From a checkpoint of a small multi-label audio tagger.
Training: 6500 steps, batches of 128.
Data: trained on short read English sentences (LibriTTS-R), 26041 training examples, 31.9 epochs.
Rows from block 3, named by matrix and row number. Rows with one number belong to one neuron. Each number is 500 + 50 x the weight over its row's rms, rounded and kept within 0 to 999. All counts start at 0. Numbers have three digits each. After the name is the row's rms in percent of the matrix's.
# gate: first MLP gate (model.blocks.3.ff1.gate.weight, 512x192), inputs 0-63
# fc1: first MLP up (model.blocks.3.ff1.fc1.weight, 512x192), inputs 0-63
# fc2: first MLP down (model.blocks.3.ff1.fc2.weight, 192x512, transposed), outputs 0-63
gate.448 103:494507400551494514480610418585457535464465469493560510551487472406527442494540441522481487481457496464509472469439536498484512464516455430478452540523470475452433569314525510447595484491465553
fc1.448 103:572552498551548461444500526412360538465521515486471519574515457436529523434463430519448435549554594565425518463599532452484469536421421539401492435483507462512533442426401585529469439507473566
fc2.448 102:503502456488601471494517552537458581581523523520497519484516485485546500505444571393486480472508486522501503563473547452540550498552452575508518473521468413496527462430596529538538471577467480
gate.449 101:447602494431525397597517514514470458508567532406539514589553520585447508484535524488501537500546554584569491559517574541475568521550500551470525501525487475489484490496677529541507594444528518
fc1.449 096:494468560457528433470382468448535504444523625398583472484579498534507378489552486466498498545437530479560608540565427512428488549508492543379564566425563540463403458422522484537553431469518457
fc2.449 099:486598590473469466465491444614517509457541547386499516474527473426490562534582435482522507514588462504526520476449447532509540528517517446501562510503357501492464536509551500551463524486466469
gate.450 095:514507457559457546504457454519558470515509471495486511424565424476538366528468510516462485500507504451622604420554572511472508553434519456524487469535459498531542417505385423473518510569530531
fc1.450 092:493541535447537478565538515436449559549488463552560452473421524541474615478496505541550516509516513604483431621506408513554418469496483545487567539553495532439505494477635492531488513493514465
fc2.450 112:481486502469458454540556548526486510560474494510460509516551561519458539514492545499523524572506502488483453530396506577503400502564504500388518557496481548518501540431424548422561488569552401
gate.451 096:552478455520528563521479431553585599540469562608487477557588544443465520599522410433559423574475533442553523526540579500554527449508487479417495410546520509510488482521492465489419439537509513
fc1.451 100:571527470523478536534507441484543494444467578619413514480558505514444512526536443420471488578458609452387533514545613536539474456531503454516515442503485521486529446500560476394510533535472404
fc2.451 095:517388483498483448451493507540504503538458544463505551559570529416535544609415509489520506491540564421455501538608563510515407448537461425533536450468515469530440551498383480479415637534549494
gate.452 095:503518638551591452471453490482455469562476440489458495511475547477391427397486473536446436440520410583468516458448491538569484398519490484604503441437533409552531471486530514457457578484562458
fc1.452 101:483444494476450558460482464418439470559513431501589429566596572500398469473514520516451506470440453408569418442437515499459373509555513500473536375546491414569525443514541498469493562566525572
fc2.452 077:538424466396404517498433492551523550521516529527547465455525473494437559504540526477523497570570546452533483573524530586505473586414441530523494529541569524512527598498520447404559474540540490
gate.453 107:614513460495504483517457444610564502457452486468448551503565560509497466497543505583448420524489583439462402559454424480529495469492363449491513545523554515489420538523509429482431487410467566
fc1.453 105:440498519457502514463512592422475569532510538515627491470498506601548439479518551531522556498471488568501479463484463428562469533474548503473542555485497415536563523437456567531505455443500459
fc2.453 097:497435496513522487499479563522413497505512558521513522469525496453469481485486419497536540499489417563482461445469522624506489396527517473494505530517477434400452501599452471448488505541545501
gate.454 101:493496412483533440503443495473524484518496454583433437484531491404537533492405523551504438516408449478477453517451455472360494433470498492613484537556520508371448469469540503505503488430572448
fc1.454 103:509464465466418485457481614483593519465413467535482488536518502405620550494415515499576407528369499498437440616456434505469500464527456434487541515508513497443402450459429486493504423485600435
fc2.454 118:491474511463571514529510517432511459544449399538573502587539504464554485564523485523496506446404530470470487509537470556479501529522483480532467562479634489500457452583533530440497465482567393
gate.455 103:495444475458439515556513558502482417509482484460494379560597562405538474509505451507428501456465503436570472525425482476443508453483500564514574536554501565544484473441522543494547507423410457
fc1.455 103:496596483434534515555388514511464490423445525531567508428506447485470588600583501514515620446475531631505531493560485422484488533500520528434542516486503464435553548437441475527485448415419519
fc2.455 089:463492532538615511489549423520415550504592476549562530502541496521527471493535444398503436514595493525443523514564467521533565468505575445587558405569567519455437540440485545470480503501435471
gate.456 100:497462472484511534600536555419542471529451492572489489469516497498460416513487475441457391576434567475495503469482525535494562567506505559493521531435432425515437540476520485534520516445505387
fc1.456 100:528514528420515562555551575480555480557503476448529452428483527460523518493484460491490460491457527528480502497483430516554583527541379493523447491524415525395543501525568501484398526504434480
fc2.456 082:497534566525532539498529483409492514487560517490509561549559451523466431417468533496523457493542516540399572561564443495502540456528386504487520472559539592493448496423480425451437533637499504
gate.458 113:579460563598522513550429456456530509439491535400509504472521543478501535473535393473508478560446618542424552511544483469436582541455459509497555544453496543538497480553461452456522495523330478
fc1.458 104:532546506564525535516582470481527500555584508420421524480468518489556486519478447507579541413430484470485531426522416499542517473476453499501518492456461436509530392525510506442486384511481535
fc2.458 105:437511452481462564558493500441486567484491553446467607533524528517447486524398592438445493476535490419567519396553534561441519530525569517523488509500451478432519476408591478486460594452477482
gate.459 099:456616448535526508487489523507483592445541492461541487459515567463479422514536491494419398421497495511483531566447467513516523523508538563469429569571420451597607500452513495536461554649438543
fc1.459 099:509570548474527384580460444539499489532478451482449488456514461482497485587431463602489424549608464458434473537504544554476464615414564460515395515480483554533513491521489506474531507598577471
fc2.459 093:566544550448512483560595555494467527540423554501450508537451524516485572554462505576527540488488537563472533446488496508436479540441460536537437525458490463480470603484511559486535463444431541
gate.460 093:444480557518386425496472442451570475564533512534479499527389495489515484548549482466448457487460538489502500473403496496451465683561495452463517537491499577474481416573442622493449535518445514
fc1.460 097:445473520573339451514466435557604411550574452508423512469475520519454478443512513525543551524476543594406425425421468472469459619531486477402517543467470501534466345572529479533518560545454541
fc2.460 110:580515531506516433462444515379533556567512558513522425376532484499523479552490433463531536516472479552464527500524542425469529527510487425586562456464587476452594624555533435530403500450430440
gate.461 093:497475365434423448539458531561490455494508454516473494444480494502596497527510473516428486514577349500524477475511517525486499536532474455441428483486457456523469400536511413476539584541540534
fc1.461 095:517600620452567621432425521450523458471491537445491625548574596508452350515506440517467449473553527598459523576451517577519575452506548445559531524501507554547586467542442532449508501512515479
fc2.461 091:508472537414498413523453527516538467510504543520495518536465439398489552367463586496545551479460498450590532538542530516377597472508448497516484505520500515576477532469561575574545520415385445
gate.462 096:447487436508508459486475479562573451448487481439510577535480494508458516446387507520523563431537413529447478529456527470530467481463490525590615494447518552581511462318509462556472468420472543
fc1.462 094:476479503516489493567461523354525545497430431407444555519460452514450555541497567471389547468416452497394491583460470501422473564508548460522537502498466433546402511456535447618536522457478477
fc2.462 097:486486527470538490472455467524398467579564494564498551421568567545546445504488521475576466557522510529481487447585410513503453567429398503430487511469440533560570549486584570656484340563485450
gate.463 110:500484451601504404488381481502587550518568481493536566588418514578426508414543502523442475511452506504423495456531500469532428458509479452456493540526544535567520515462496452432511475483517504
fc1.463 109:527479559445489522408513487504587491494465449428427501457462506458451583567449453449446584544413478477455566475457531453484541509559516444442514544506506633523576653457538563460470553491433517
fc2.463 109:531499431441522475514469581532547587414510525551513524402468507468533414551425543436479505525580527477499439541530411501565501519481451435595604488529568518496446563432422506519464527548456536
gate.464 100:486503451541512606358521460508368403436481537530521536552512495469464462534500494496597460531473413449525513522548448576554576502483530534512554422563571533471500438445417516511479561476552465
fc1.464 103:480446531511489502370504528521531418439455582497459468552487505531479439431528496433600558533497489420511498483539414551589518518525542512509491435540490430420547459441490500504431561519500508
fc2.464 110:529552448413507525500468485429559518575461553520518479528486477528489520503501411460535555571493491520526366441563455470463592573527470487526519512523442575581554538519572567506461458529416497
gate.465 100:502494494461612374481464468578547558481560625486500517521418563509470470510492440475498510444458564456490432491544450469513584503508388500435564576631456499576488469538518416540526468485496459
fc1.465 105:483441393464442564554447506459530355510417428484454537457516411446517510550487565533510552647454431620548527530464521576437441478436567544537548496481466495529472471464480531482480479474478514
fc2.465 103:405551491566459464480504476554508422440463525538497431480576563567538444449452439502480527531604422505463508569502439545519531520501511550504503556440478576487439519585537516495440457423499454
gate.466 101:423511381558521485473538443472558522441470633521470507499547508464576523596486484395482467520550501534548459518396619521443576549566437474459504521493522460612499577530542467524504455480449428
fc1.466 103:504558483468469521478529576491503444444449439474484453461533523509490490394509503547563553470524479583470469498503348543492457382483541483552485438562461524503547504452505517525453503474457453
fc2.466 107:495504506531430540485502476428520425407493485555392442494543500523475442534522522520488535517546488478511535530551444504538468541567554497520457495515422541521459542466583495452477485621525522
gate.467 101:459558466561449564494486466430491551570490486540534436505498475573448542503440548520382539539558521503587557536440431537359500368426460524434424528470473488425451468520417511501489506401453498
fc1.467 101:502464509493543418472486528422506523552464510529546519432476498521485499499549480522480472536381549542620533504522453491513455481543592518547577489357544443543490512601522550444511372464498517
fc2.467 097:380475399551503568454534474500510504575572482422526423509481583457487591497442473506546555557607555507496512445567474433512444480523515495491425493518402510474524591497529443470506430510518553
gate.468 100:417449414459499435546485588465597520530506500557510538514498600534465512509524523403501490476478554460463493559579546513560526477547437428400467511467475468505472551565545545490483408544469486
fc1.468 101:465560599473530597417571427500399494426487440544465347488512475519533491545521564482503494496520527517496488419479449455469545528474612499548547594558440369418503480477551603459587535515497487
fc2.468 093:482455571485465479542515490541563475431487502545486418462568619460518515589517618532514469468597491552435543434514493455550518569496480406440611489436474459510584481476462604477560463552574478
gate.469 101:510545567422583443479507567566573515580594444445406472515467497452550423464502433479487471501570477563559514540508387535505497429517518450514539448467551496545466463481498478560478525386428550
fc1.469 097:477433627425523464431487479529524624563510475529318472435495521439512504475481454587488446406520481512522495489503499606464595501426478408499606541472528513433494504494448372465505559490400552
fc2.469 106:510544572488598459488578549489549484509438423493464512422395531510480443525526465481478475483382530578574552562561544563430543504412519480435430536456467470485491535436500435454424473649635497
gate.470 092:457516508438454500476520584473465406447550550521543460525499487391539485587574474485455539584417433478517468483454482561438498414516469480509505522508574447495429432442476471456454594514449453
fc1.470 096:514403554426529541542540446474461599456488507448449499504436531436495564512499468406517503615561466417463477512499454558438503505556451474531519554424514479529487439468536413482474496542461546
fc2.470 085:562387454459479477597528510461472528525479508467420497509487486444534530544479553487531460459419587545533412499505380460518427518530591544500520497521410613503487506479587561542566554605466529
gate.471 098:461479529418481520394402517531539527555497559458449478533478484450512532409554507564475523512423474469484540523383441506481507507472441462555495517534430477575508550485417435444446488448407488
fc1.471 092:521545660430361481502422451533523415536555530424460460494544456437541438374589555514498554492478496513527517577431526478494516490527437476570457562537496512566392455469471493434521557383460511
fc2.471 123:595408631460483518445465488482578474560489491489584587556634425493564526424497527458456595487472419537482573461521492522542490524477523556344521425635513613543473461546473411554470523480474519
gate.472 102:462546520450579443419444546448451500440499511421596462598522516350492577525558496536583406534428509443550515521478542532400480584519513586554539571454458555422382453519495542510451513499490521
fc1.472 101:429521437487472558445595531506450384506535450427446392498464438439513518451526539555551455554554571474533524534553422478507569546514428482451505559410495442498453622416459477520517499538487490
fc2.472 116:509541571512522508479464463486479454490500430445445556507469470499484512465486533506531393565490522409543450463603470475487458432504502631494518541657488472488521507545492534503415555490502583
gate.473 090:456504415518567523516447510519504463473435515546594569475436439458411522477438506497514460487486546516552531476425456482469359487593532452529512420483465429390446534554424493491550510381412496
fc1.473 097:452550416506520460437480486434459510535449490549518400458444474482516505549522533433531519477451480545476496451396423407422517473573509576519526493485414458454428521543460539465602523533434533
fc2.473 092:528417469453615518580532515515484561530388475537551489474526438504547522471561536490551431497423475515524573528492456439431477527567470590477534514543565499452560505595508568547574498443436516
gate.474 103:496479376415507536493556547436484525478481426438417450507596496484498540584528443467524466541476464482430488397487520556503509491475412467508556403468515481447483451503597535474474456458500483
fc1.474 103:525532581468496514509455517562529511427554578343538590511468540459400478492569538434427496475533482456540407509521435396485436536403534435412513521493540491466477489502439477585460560469521467
fc2.474 088:521510445461601515527509527448484533557551479426417501527538521418443484466482503560488507526474495614486516521485429438604456430488603440501423430592525554453467611443506529393436509412477495
gate.475 097:536567433516570470402522571422562507471499478555475559509430496444505492404452447543571528534494517518573494508442455525481517495554464619517485547591516587500505379417488404430464480577493454
fc1.475 097:592576473479504542576552411505444460550435564452436499579438502480464543607476572466527464510511490457436480488487634459502540498525571471548524501475515425505445628588613527516498449439496476
fc2.475 090:437493579520443491493447544517511410440433468446441461373525450451526553518487535525515470509529406454437466482510464430484531479475535411521516490458452471506493464540571527511465524503453494
gate.476 099:487458492568463485616398507467414536552481491523510470493481443461528496482427455485567504537442491465517590556514485510498600552554466513539561474571415569564507443496595470474494505487479478
fc1.476 096:502483524508498491494559529550475567445503493495560558458486529553480519593531471508508488554600483566473513396486468512541445497515525490571493583405609442408494537609587559480509560603487511
fc2.476 113:543533454460563566533498593513523532533519511511486471453466539551541487572521512506455495553508474537535443427441512467525482435592514465598459571366477501479435597454507497447504458598562425
gate.477 102:412532436484497480547514320504464537499501498518606465509499487437481604524489561530472501481434464467545507580541529482560490621500515513476532450459448480496479455481484462553475443475417579
fc1.477 106:516497521454531466490495454509427507497539471512468520548572483443417499510438511478516550428491467452488421538503559531591574501368504470443465532520536402495524463475529547518443545533440656
fc2.477 094:463458476514453483409540559449520543462464502487499585489401522425467414580535541517459544529598425549513505583554538474535514495477522558493541481449469542511425526537514507489523466455533402
gate.479 100:528433511462499485481551471515511558498592503404444442534566523492519529481512615487400475541489556570512415496500486510596528437425500534437504549453536448500464511424515536451441368530588524
fc1.479 096:510395495454482495429532457492514468549542509437447496501495519487543473456492578477453406475490521530522449450493493507600615512447500533499514529423472467509451520466504578481446398555556511
fc2.479 119:509514568584503502526469576522522555552552549483511441556518499579468468479501529525447502696471518549452497424449457539537481536471547560496520525482518538475580490536429502531503346520551518
gate.480 102:531545481449640498471344601458505538548422439540465526475432451409533535496549501474409546486574480498507512552442494444456435502505468485451526577437482480537514501468536521375551481468568476
fc1.480 099:435490472552484514535524433568531482482496507526447479488603463526471513455485482545584445552450462465534478486518545536451577365402492482565561435473564536574582496476417432541521446565485532
fc2.480 102:487515511492468503465548515500478480524511442498552497406490504499528428410509439482489559437481531485537577526558438474552475489516558538489527415471485562439485459509470432482465507521600444