{
  "dataset": "short read English sentences (LibriTTS-R)",
  "train_examples": 26041,
  "hidden_act": "swiglu",
  "width": 192,
  "num_labels": 200,
  "batch_size": 128,
  "epochs": 31.9,
  "lr_schedule": "wsd"
}
Rows from block 3 of a small multi-label audio tagger, named by matrix and row number. Rows with one number belong to one neuron. Each number is 128 + 32 x the weight over its row's rms, rounded and kept within 0 to 255. All counts start at 0. After the name is the row's rms in percent of the matrix's.
After each neuron's rows are labels from the 100 clips, of 14976, where the neuron reaches its largest size: "strongest on" is what is common among them. Only what is clearly more common there than usual is listed. The data: short read English sentences (LibriTTS-R). In brackets: how many of the 100, against the usual share in percent.
# gate: first MLP gate (model.blocks.3.ff1.gate.weight, 512x192), inputs 0-63
# fc1: first MLP up (model.blocks.3.ff1.fc1.weight, 512x192), inputs 0-63
# fc2: first MLP down (model.blocks.3.ff1.fc2.weight, 192x512, transposed), outputs 0-63

gate.108 108 [134 170  64 152  41 157 158  94  88 137 193 178 127 158 162 175 135 154 140  95  93  97 114 136 144 147 145 123  63 176 159 139  88 143 116 134 140 100 202  84 131 159 138 139 142 147 115 114 122 130  77 109 174 121 163 135 153 127 165 152 144 130  83 182]
fc1.108 100 [155  96 107  82 102 118 115  92 107 140 121 144 102  98 137 106 121 138  98 110  49  52  76  88 177 122 133 135  85 114 173  65 135 174 180 119 167 164 121  93 117  90 111 124 140 147 125 180 152  89 119 160 113 150 143  53 121 121 183 154 194 156 113 112]
fc2.108 106 [113 137 146 138  74 159 134  81  91 108 143 148 122 108 133 141 123 130 137 138 143 111 127 182 106 131 116 118 123 119 131 155 110 191 140  76 117 102 129  96 109 107  90 164 100 149 111 180 150 119 120 191 167 103 104 128 144  97 141 149 164 106 129 108]
strongest on: the word "here" (37 vs 1.5)

gate.412 095 [148 149 169  89 115 106 171 138 191 158 102 129 130 135  69 129 150 167 193 140 112 142 147 128 142 169 183 136 119 114 121 162 158 144 115 126 156  57 144  84 128 155 148 167 106 134 154 124 189 168 123 163 126  74 176 103 120 143 164 110 153 165  98 131]
fc1.412 094 [111 111 172 163 193 175 131  86 117 121 130 143 118  85 145 108 160  65 137 113 160 147  79 146 125  89 129 117 125 189 180 105 119  68 121 103 119 221 142 133  93 108 100 144 167  83 103 124 101 117  83 159 159 107 158 178 171 131 122 147 167 107 116  96]
fc2.412 105 [111 143 137 174  83  95  83  85 169 113 134 100 160 157 126  88 111 106  57 106 161 128 105 158 121  71 123  89 126 134 106  94 112 116 148 173 109  80 118 146 139 147 128 118  85 153 141  66 154 129 123 103 106 104 127 135 119 126 108 127 138 168 107 151]
strongest on: the word "do" (77 vs 4.1); the word "not" (34 vs 6.3)

gate.478 100 [ 91 128 127 147 137 176 119 145  63 114 168 136 123 150 107  84 125 199 103 142 169  31 132 186 163 111 118 150 153 109 129 176 139  71 136 129 123 106 140 170 144 136 159 167  92 206 149 105 125 138 133 145 119  79  85 122 124 116  96 119 104 121 128 123]
fc1.478 099 [162 101 140 164 141 176  97 152  93 125  84 111 112 116 132 158  74 166 154 186 129  74 168 128 163 151 114 119 146  93 166 168 192 124 137  86 178 130 199 166 127 144 151 164  68 116 128 108 113 107  72 156 125  99  88 166 147 132 111 141  77 139 108  96]
fc2.478 106 [ 97 110 175 165 123 108 185 128  80 114  90 146  49 129 147 166 102 136 132 148 149 115 153 162 108 101 160 141 112 136  93 108  92 131 160 146 100 147 177 166 119 149 159 127  91  91 139 154 117 127 177 136 163 100 134 231 113 127 143 174  91  89 120 136]
strongest on: the word "did" (51 vs 2.4); the word "not" (29 vs 6.3)

gate.254 104 [150 180 102 134 108 153 191 173  99  85  81 143 100  90 122  66 174 115  64 125 129 154 152 107 128  99 119 163 172 153 131 124  96 103 143 158 116 127 119 133 101 104 128 137  56  78 101 137 140 133  98 100  91 129 164 147 137 112  66 116  74 132  96 140]
fc1.254 108 [174 101 184 138 131 169 137 128 118 122 137 131 147 135 161 189  77 145 176 126 117 119 135 104  77 123 101 111 177 100  92 122 118 133  81 121 104 118 139 112 147  99 148 144 133 147 180 113 169 100 171 125  92 151 168 154 113 153 152 157 121  64 135 137]
fc2.254 100 [148 100 162  90 133 149 178 129 107 114 144 133 110 172 182 154 167 150 189  77  82 125 106 159 170 157 124 112 118 128 176 156 158  81 101 118 149 118 119 183 122 111 103  94 162 145 133 136 117  68 135 146 198 143  94 102 136 157 133 120 103  76 161  80]
strongest on: the word "not" (70 vs 6.3); the word "was" (30 vs 9.9)

gate.263 103 [162 120 153 120 131  76 126  83 150 152 159 113 147 163 107  95  94 162 169 178 159  60 106 104 112 158 128 110  79 125 185  97 161 110 129 108 168  91 121 160 170  83  76 135 155 142 200 102 150 103 161 130  66 143 120 131 168 112  71 127 159  77 116 142]
fc1.263 103 [174  93 105 107 150 154 153 133 122 160  95  94  81  95 116 149 124 100 102 171 126 179 164 171 111 136 129  91 142  94 146 157 143 128 145  80 102 145  80 123 100 106 147 101  90 111 132 143 137 156  70  82 102 139 158 129 146 156 169 124 158 118 148 135]
fc2.263 096 [124 125 190  55 146 116 155 123 163 131 135 141 129 101 182 110 130 122 107  81  72 109 185 196 106  71 110  61 130 118  81 130 216   0  86  80 134 128 174  84  99 184 178 194 106 104 128 104 134 109 134  99 189 117 147 161 124 159  85 151 149 184 116 164]
strongest on: the word "but" (25 vs 4.8)

gate.344 096 [194  80 119 150 167 110 168 116 134 153 126 102  99 130 131 122 114 106 137 118 131 120 139 157 134 111  96 130 143 168 122  98 108 158 177 142 147 127 135 116 128 156 112 144  98 166 119 171  60 181 124  95 119 128  25 122  94 147 128 141  95 169 154  78]
fc1.344 098 [215 141  91 177 127 163 108 147 163 152 128 156 167 155 120 139  63 128 112 116 151 116  82  72  97 185 151 128 119 173 130 149  99 132 188 144 144 113 186 203 116  70 139 170 164 106 157 109 161 178 154 120 205 161  98  62 148 164 110  92 142 153 124 143]
fc2.344 091 [111 157 155 124 164 141 148  78 120 159  83 134 191 103 104 149 139 132 168 161 121  70 168 132 151 103  92 135 132 150 120 127 105 112 121 100 150 122 109 126 104 157 163 197  86 107 146 147 108 150 109 157  79 116  94 142 148 123 142 109 139 125 193  54]
strongest on: the word "here" (42 vs 1.5)

gate.457 101 [176 137  89 132 159 166 103  78 173 105 139  79 162 102 112  90 147 159 123 173 122 134 117 120 115 112 176 110 118  83  97 142 128 118 116 139 153 127  96 118 124 147 128 220 136 134 143 108  98 151 117  82  58 147 154 103 148 101  97  94 108 118 140 172]
fc1.457 104 [147 162  71 132 129 150 112 136 124 108 134  57 198  81  91 122  81 106 128 161 125 150  86  74 149 107 136 114 146 106 117 103 158 149 120 114 128  78 129 131 148 158 153 140 110 172 193 105 124 167 108  95  65 123 130  96 131 143 107  76 143 132  91 104]
fc2.457 102 [100 155 176  39 159 176 154 115 112 117 144 213 110 151  74 152 100  53 145 106 148 107  83 135 136 152 173 100 127 116  99 136 111 180 118 141 113 140 176 125 159 108  74 105 129 146 105 169 128 111 142 151  94 140 166 111 146 140 144 139  86  61 156 119]
strongest on: the word "did" (52 vs 2.4); the word "not" (43 vs 6.3)

gate.318 104 [ 98 109 153  77 131 120 128  86 163  75 121  79  61 128 152 122 105 134 147 114 101 154 126 132 102 144 145 102 107 109 138 169 181 184  94 173 171  84  75 122 111 129 154 123 179  61 141 131  98 137 126 129 143 174  62 132 190 162  94 131  60 188 120 120]
fc1.318 105 [140 167 166  72 172 128 167 179  83  43  90 156 141 119 130 125 108 142 109  93 130 136 140  90 106 104 164 168 129 161 167 194 107 101 158 160 102 147 216 121 157  55 129 133 131 136 104 164 156 121 159 171 109 210 121 123  87 100 139 188 136 148 144  75]
fc2.318 089 [122  95 196 119 162  87 165  65 123 145 106 113  66 121 147 133 159 193 151 115 162 107 157 117 120 123 123 138 182 108 175  94  98 161 127 121 137 140 101 121 108 132 135 132 153  57 102 102 127 159 149  69  74 145 105  92 128 130 107 121 143 141 107 158]
strongest on: the word "not" (56 vs 6.3); the word "i" (39 vs 18.2)

gate.338 097 [188 114 162  35 144 129  82 191 117 148 176 146  72 111 129 150  68 141 187 131 118  88 128  96 159 105 109  97 161 133 102 173 201 135 110 160 159 111 112  96 140 137 130 109  64 130 105  74  82 178 127  78  94 108  96  93 103  68 133  99 124 137 146 131]
fc1.338 092 [153  92 233 130 134  95 174 145 102  79 186  87 140  93 134 177  70 167 117 164 160 105  80 123 138 117  75 132 138 163 100 163 168 145 144 162 172  87 136  79 166 111 114 109 111 120 127  42 123 130 128 137 109 125  92  47  65  74 144 139  85 139 143 146]
fc2.338 117 [ 60 149 137  86 140  92 135 112 113 126 182  52 140 133 165 104 122 152 106 104 162 152  80 101 126 148 163 193 100 136 182 144 131  75  56 139  92 145 137  87 124 101  94 144 112 104  97 165 145 152 141 121 160 113 154 180 121 124  96 103 171  60 146 146]
strongest on: the word "but" (98 vs 4.8)

gate.174 103 [149 178  79  18 109  84 128 138 170 129 126 120  91  89 154 141  93 140 148 147 146  98 146 151 154 142 112 150  81 118 139 157 137 122 133  94 132 157 117  47 199 129 101 130 118 144 141 129 150 143 180  84 102 114 130 106  89 164 155 138  44 159 133 133]
fc1.174 102 [120 128  88  97 121  71 121 104 137  67 112 109 111  90  88 142 124 176 141 127 159  93 185 132 128 141 134 126  89 133 122 204 130 153 143 102 150 171 120  78 137 133 131 146 123  57 123 148 136 148 111  74 134  56 112 151  65 117 125 155  61 131  78 106]
fc2.174 113 [118 174  87  87 102 154 145 105 101 134 160 171 109 122 105 147 110  61 158 137  96 152  46  68 110 154 217 189 142 128 196 140 132 176 106 163 127 204 141 116 123  93 131 139 135 118 163 145 100 157 113 126 143 124 114 147  74 163 191 173 121 139 117 173]
strongest on: the word "do" (71 vs 4.1); the word "you" (60 vs 15.1)

gate.147 099 [118 161 121 132 152  75 113  81 118 100 102 110 142 124 118  83 150 130 107 103  53 145 129 126 134 185 171 117 126 157 140 142 122 171 147 146 146 167 162  67 100  62 139 142 145  56 112 157  82 153 213 135  34 100 142 116 101  81 150 171 127  75 133 171]
fc1.147 100 [123  93 146 127 147 143 179 116 127 135 123 166 161 140 100 134 131 129 117 117 121  78 186 199 121 102 108 123 132 155 201 161 125  82 151 164 100 150 124 152 121 116 165 102 146 134 132  90 139 120 119 173 165 116  88 195 138 138 117  66 147 144  84 140]
fc2.147 092 [194 162 165 117 130 141  89  85  86  54 129 122 154  93  70  95 105 115  89  71 123 124  94 156 114 119 125  90 120 145  99 125 121 102  90 145 116  90 141 111  78 156 126 152 112 117 125  93 102 117 115 187  94  91 174  95 108 163  56  77 146 100 165 136]
strongest on: the word "do" (44 vs 4.1)

gate.65 104 [162 135 133 123 126 152 184 114 131  83 146 119 110 136 136 117 169  87 156 162 118 106 110 137 114 108 135 143 126 154 141 149 174 152 179 112 211 111 163 164  97 100 108 102 114 131  67  87 116 136 114 116 132 137 101 121 132 113 115  51 107 100 147  90]
fc1.65 104 [101 150 115 121 160 126 110 146 151 117 113 148 161 136 123 117  21 144  70 123 137 130 126 182 137  90 106 101 142 164 164  88  72 141 136 152 150 133 111 145 129 147 152 133 120 125 121 122 117 157  98 125  89  99  59 147 145 151 166 166 113 136 126 158]
fc2.65 105 [102  93 122 127 101 151 136 147 134 120  82 136 111 114 163 155  72 159 151 133 160 109 147 105 132  63  90 143 116 159 174 166 114  94 185 164 127 163  97 123  95 163 137 120  98  90 175 172 161 121 140 141  85 129 143 112 143 148 143 190 131 101 145 143]
strongest on: the word "but" (33 vs 4.8); the word "if" (30 vs 1.6)

gate.391 095 [155 120 163 128 120 145 123  96  58 119 142 155 138 141 111 127 110 198 141  96 163 125 107  98 134  97  87 140 176 139  58 105 116 136 123 137 115  97 142 121 111 131 106 134 179 145 159  98  98 117 105 162 120 144 113 203 103 106 127 111  63  88 106 154]
fc1.391 094 [ 72 121 210  98 100 142  94  58 104 137 122 145 117 117  73 132 111 145 129 142 155  80 188 192 112 163 133  89 145 176 134  78 102 165 110 124 119  84 174  82 148 125 113 117 195 128 125  85  88 177 111 118 137 143 132 190 115 105 168 108  77 131 108 135]
fc2.391 085 [160 141 114 155 167  76 132 140 146 114 136 148 162 160 122 133  92 154 116  74 117 143 180 137 139 212 125 126 123 139 169 156 151 127 109  97  99 125  91 165 125 166  60 181  95 132  81  83 126 139 127 107 118 100 138  99 111 111 152 134  79 101 129 117]
strongest on: the word "do" (49 vs 4.1); the word "i" (42 vs 18.2)

gate.177 102 [193 176 105  97 141 138 117 169  79  72 170 136 171 196 139  61 160 161 131 173 131  85 144 157 158  89 162 141 101 129  62 198 123  74 131  58 136 132 156 107  76 115 136 149  78 132  97 153 117 120 101 123 118 105 126 138 146 107  55 136 142 131 129 129]
fc1.177 099 [152 133 133 142  97 156 142 122 140 117 138 138 148  48  77 139 119 135 133 139 136 165  79 109 100 157 148  90 170 149 132 130 142 180  77 137  96 162  80 152 148 137 103 101 175 114 166 130 173 151 161 108 194 182 130 128 148 125 186 101 183 122  73 108]
fc2.177 113 [173 101 154 144 124  74  85  98 150 164 134 119 150 116 159 102 144 127  83 147  71 125 206 107 151 117 138  82 125 144  91 133 156  84 105 129  99 126 116 142 105 106  85 156 177 103 151  90 122 117  72 114 106 143 163 110 109 149 109  56 178 132 147 109]
strongest on: the word "did" (69 vs 2.4); the word "not" (57 vs 6.3)

gate.48 095 [104 108 144 118 138  96  50 132 125 123  97 122 143 104 142  89 136 169  96 104 130 135 128 121 115 148 126 109 189 136  90 167 136 156 108 161 173 180 222 177 103 168 142 133 124  94 151  95  98 110 124 153 160 150  82 109 172 117 132 120 127 122 146 137]
fc1.48 091 [139 175 138 116 151 123 127  96 162 155 177 177 123 169 124 187 185  53 135 172  75  75 141 110 115 179 151 128  98 142 159 128 151 115 162 135 129 134  97 101 171 159 153 143  99 122 132 119 144 139 139 164 106 108 164 136 142 155 105 130 151 102 125  70]
fc2.48 088 [134  69 106 136 166 116 135 134 151 129 181 118  89 135 170 152 161 104 119 181 113 168 124 116 132 139 112 186 132 139 112 104 118 144 115 131 111 134  79 161 112 165 145 104 109 153 119 141  69 189 157 132  85 174  56  96 145 160 101 108 121 160 120 111]
strongest on: the word "not" (37 vs 6.3)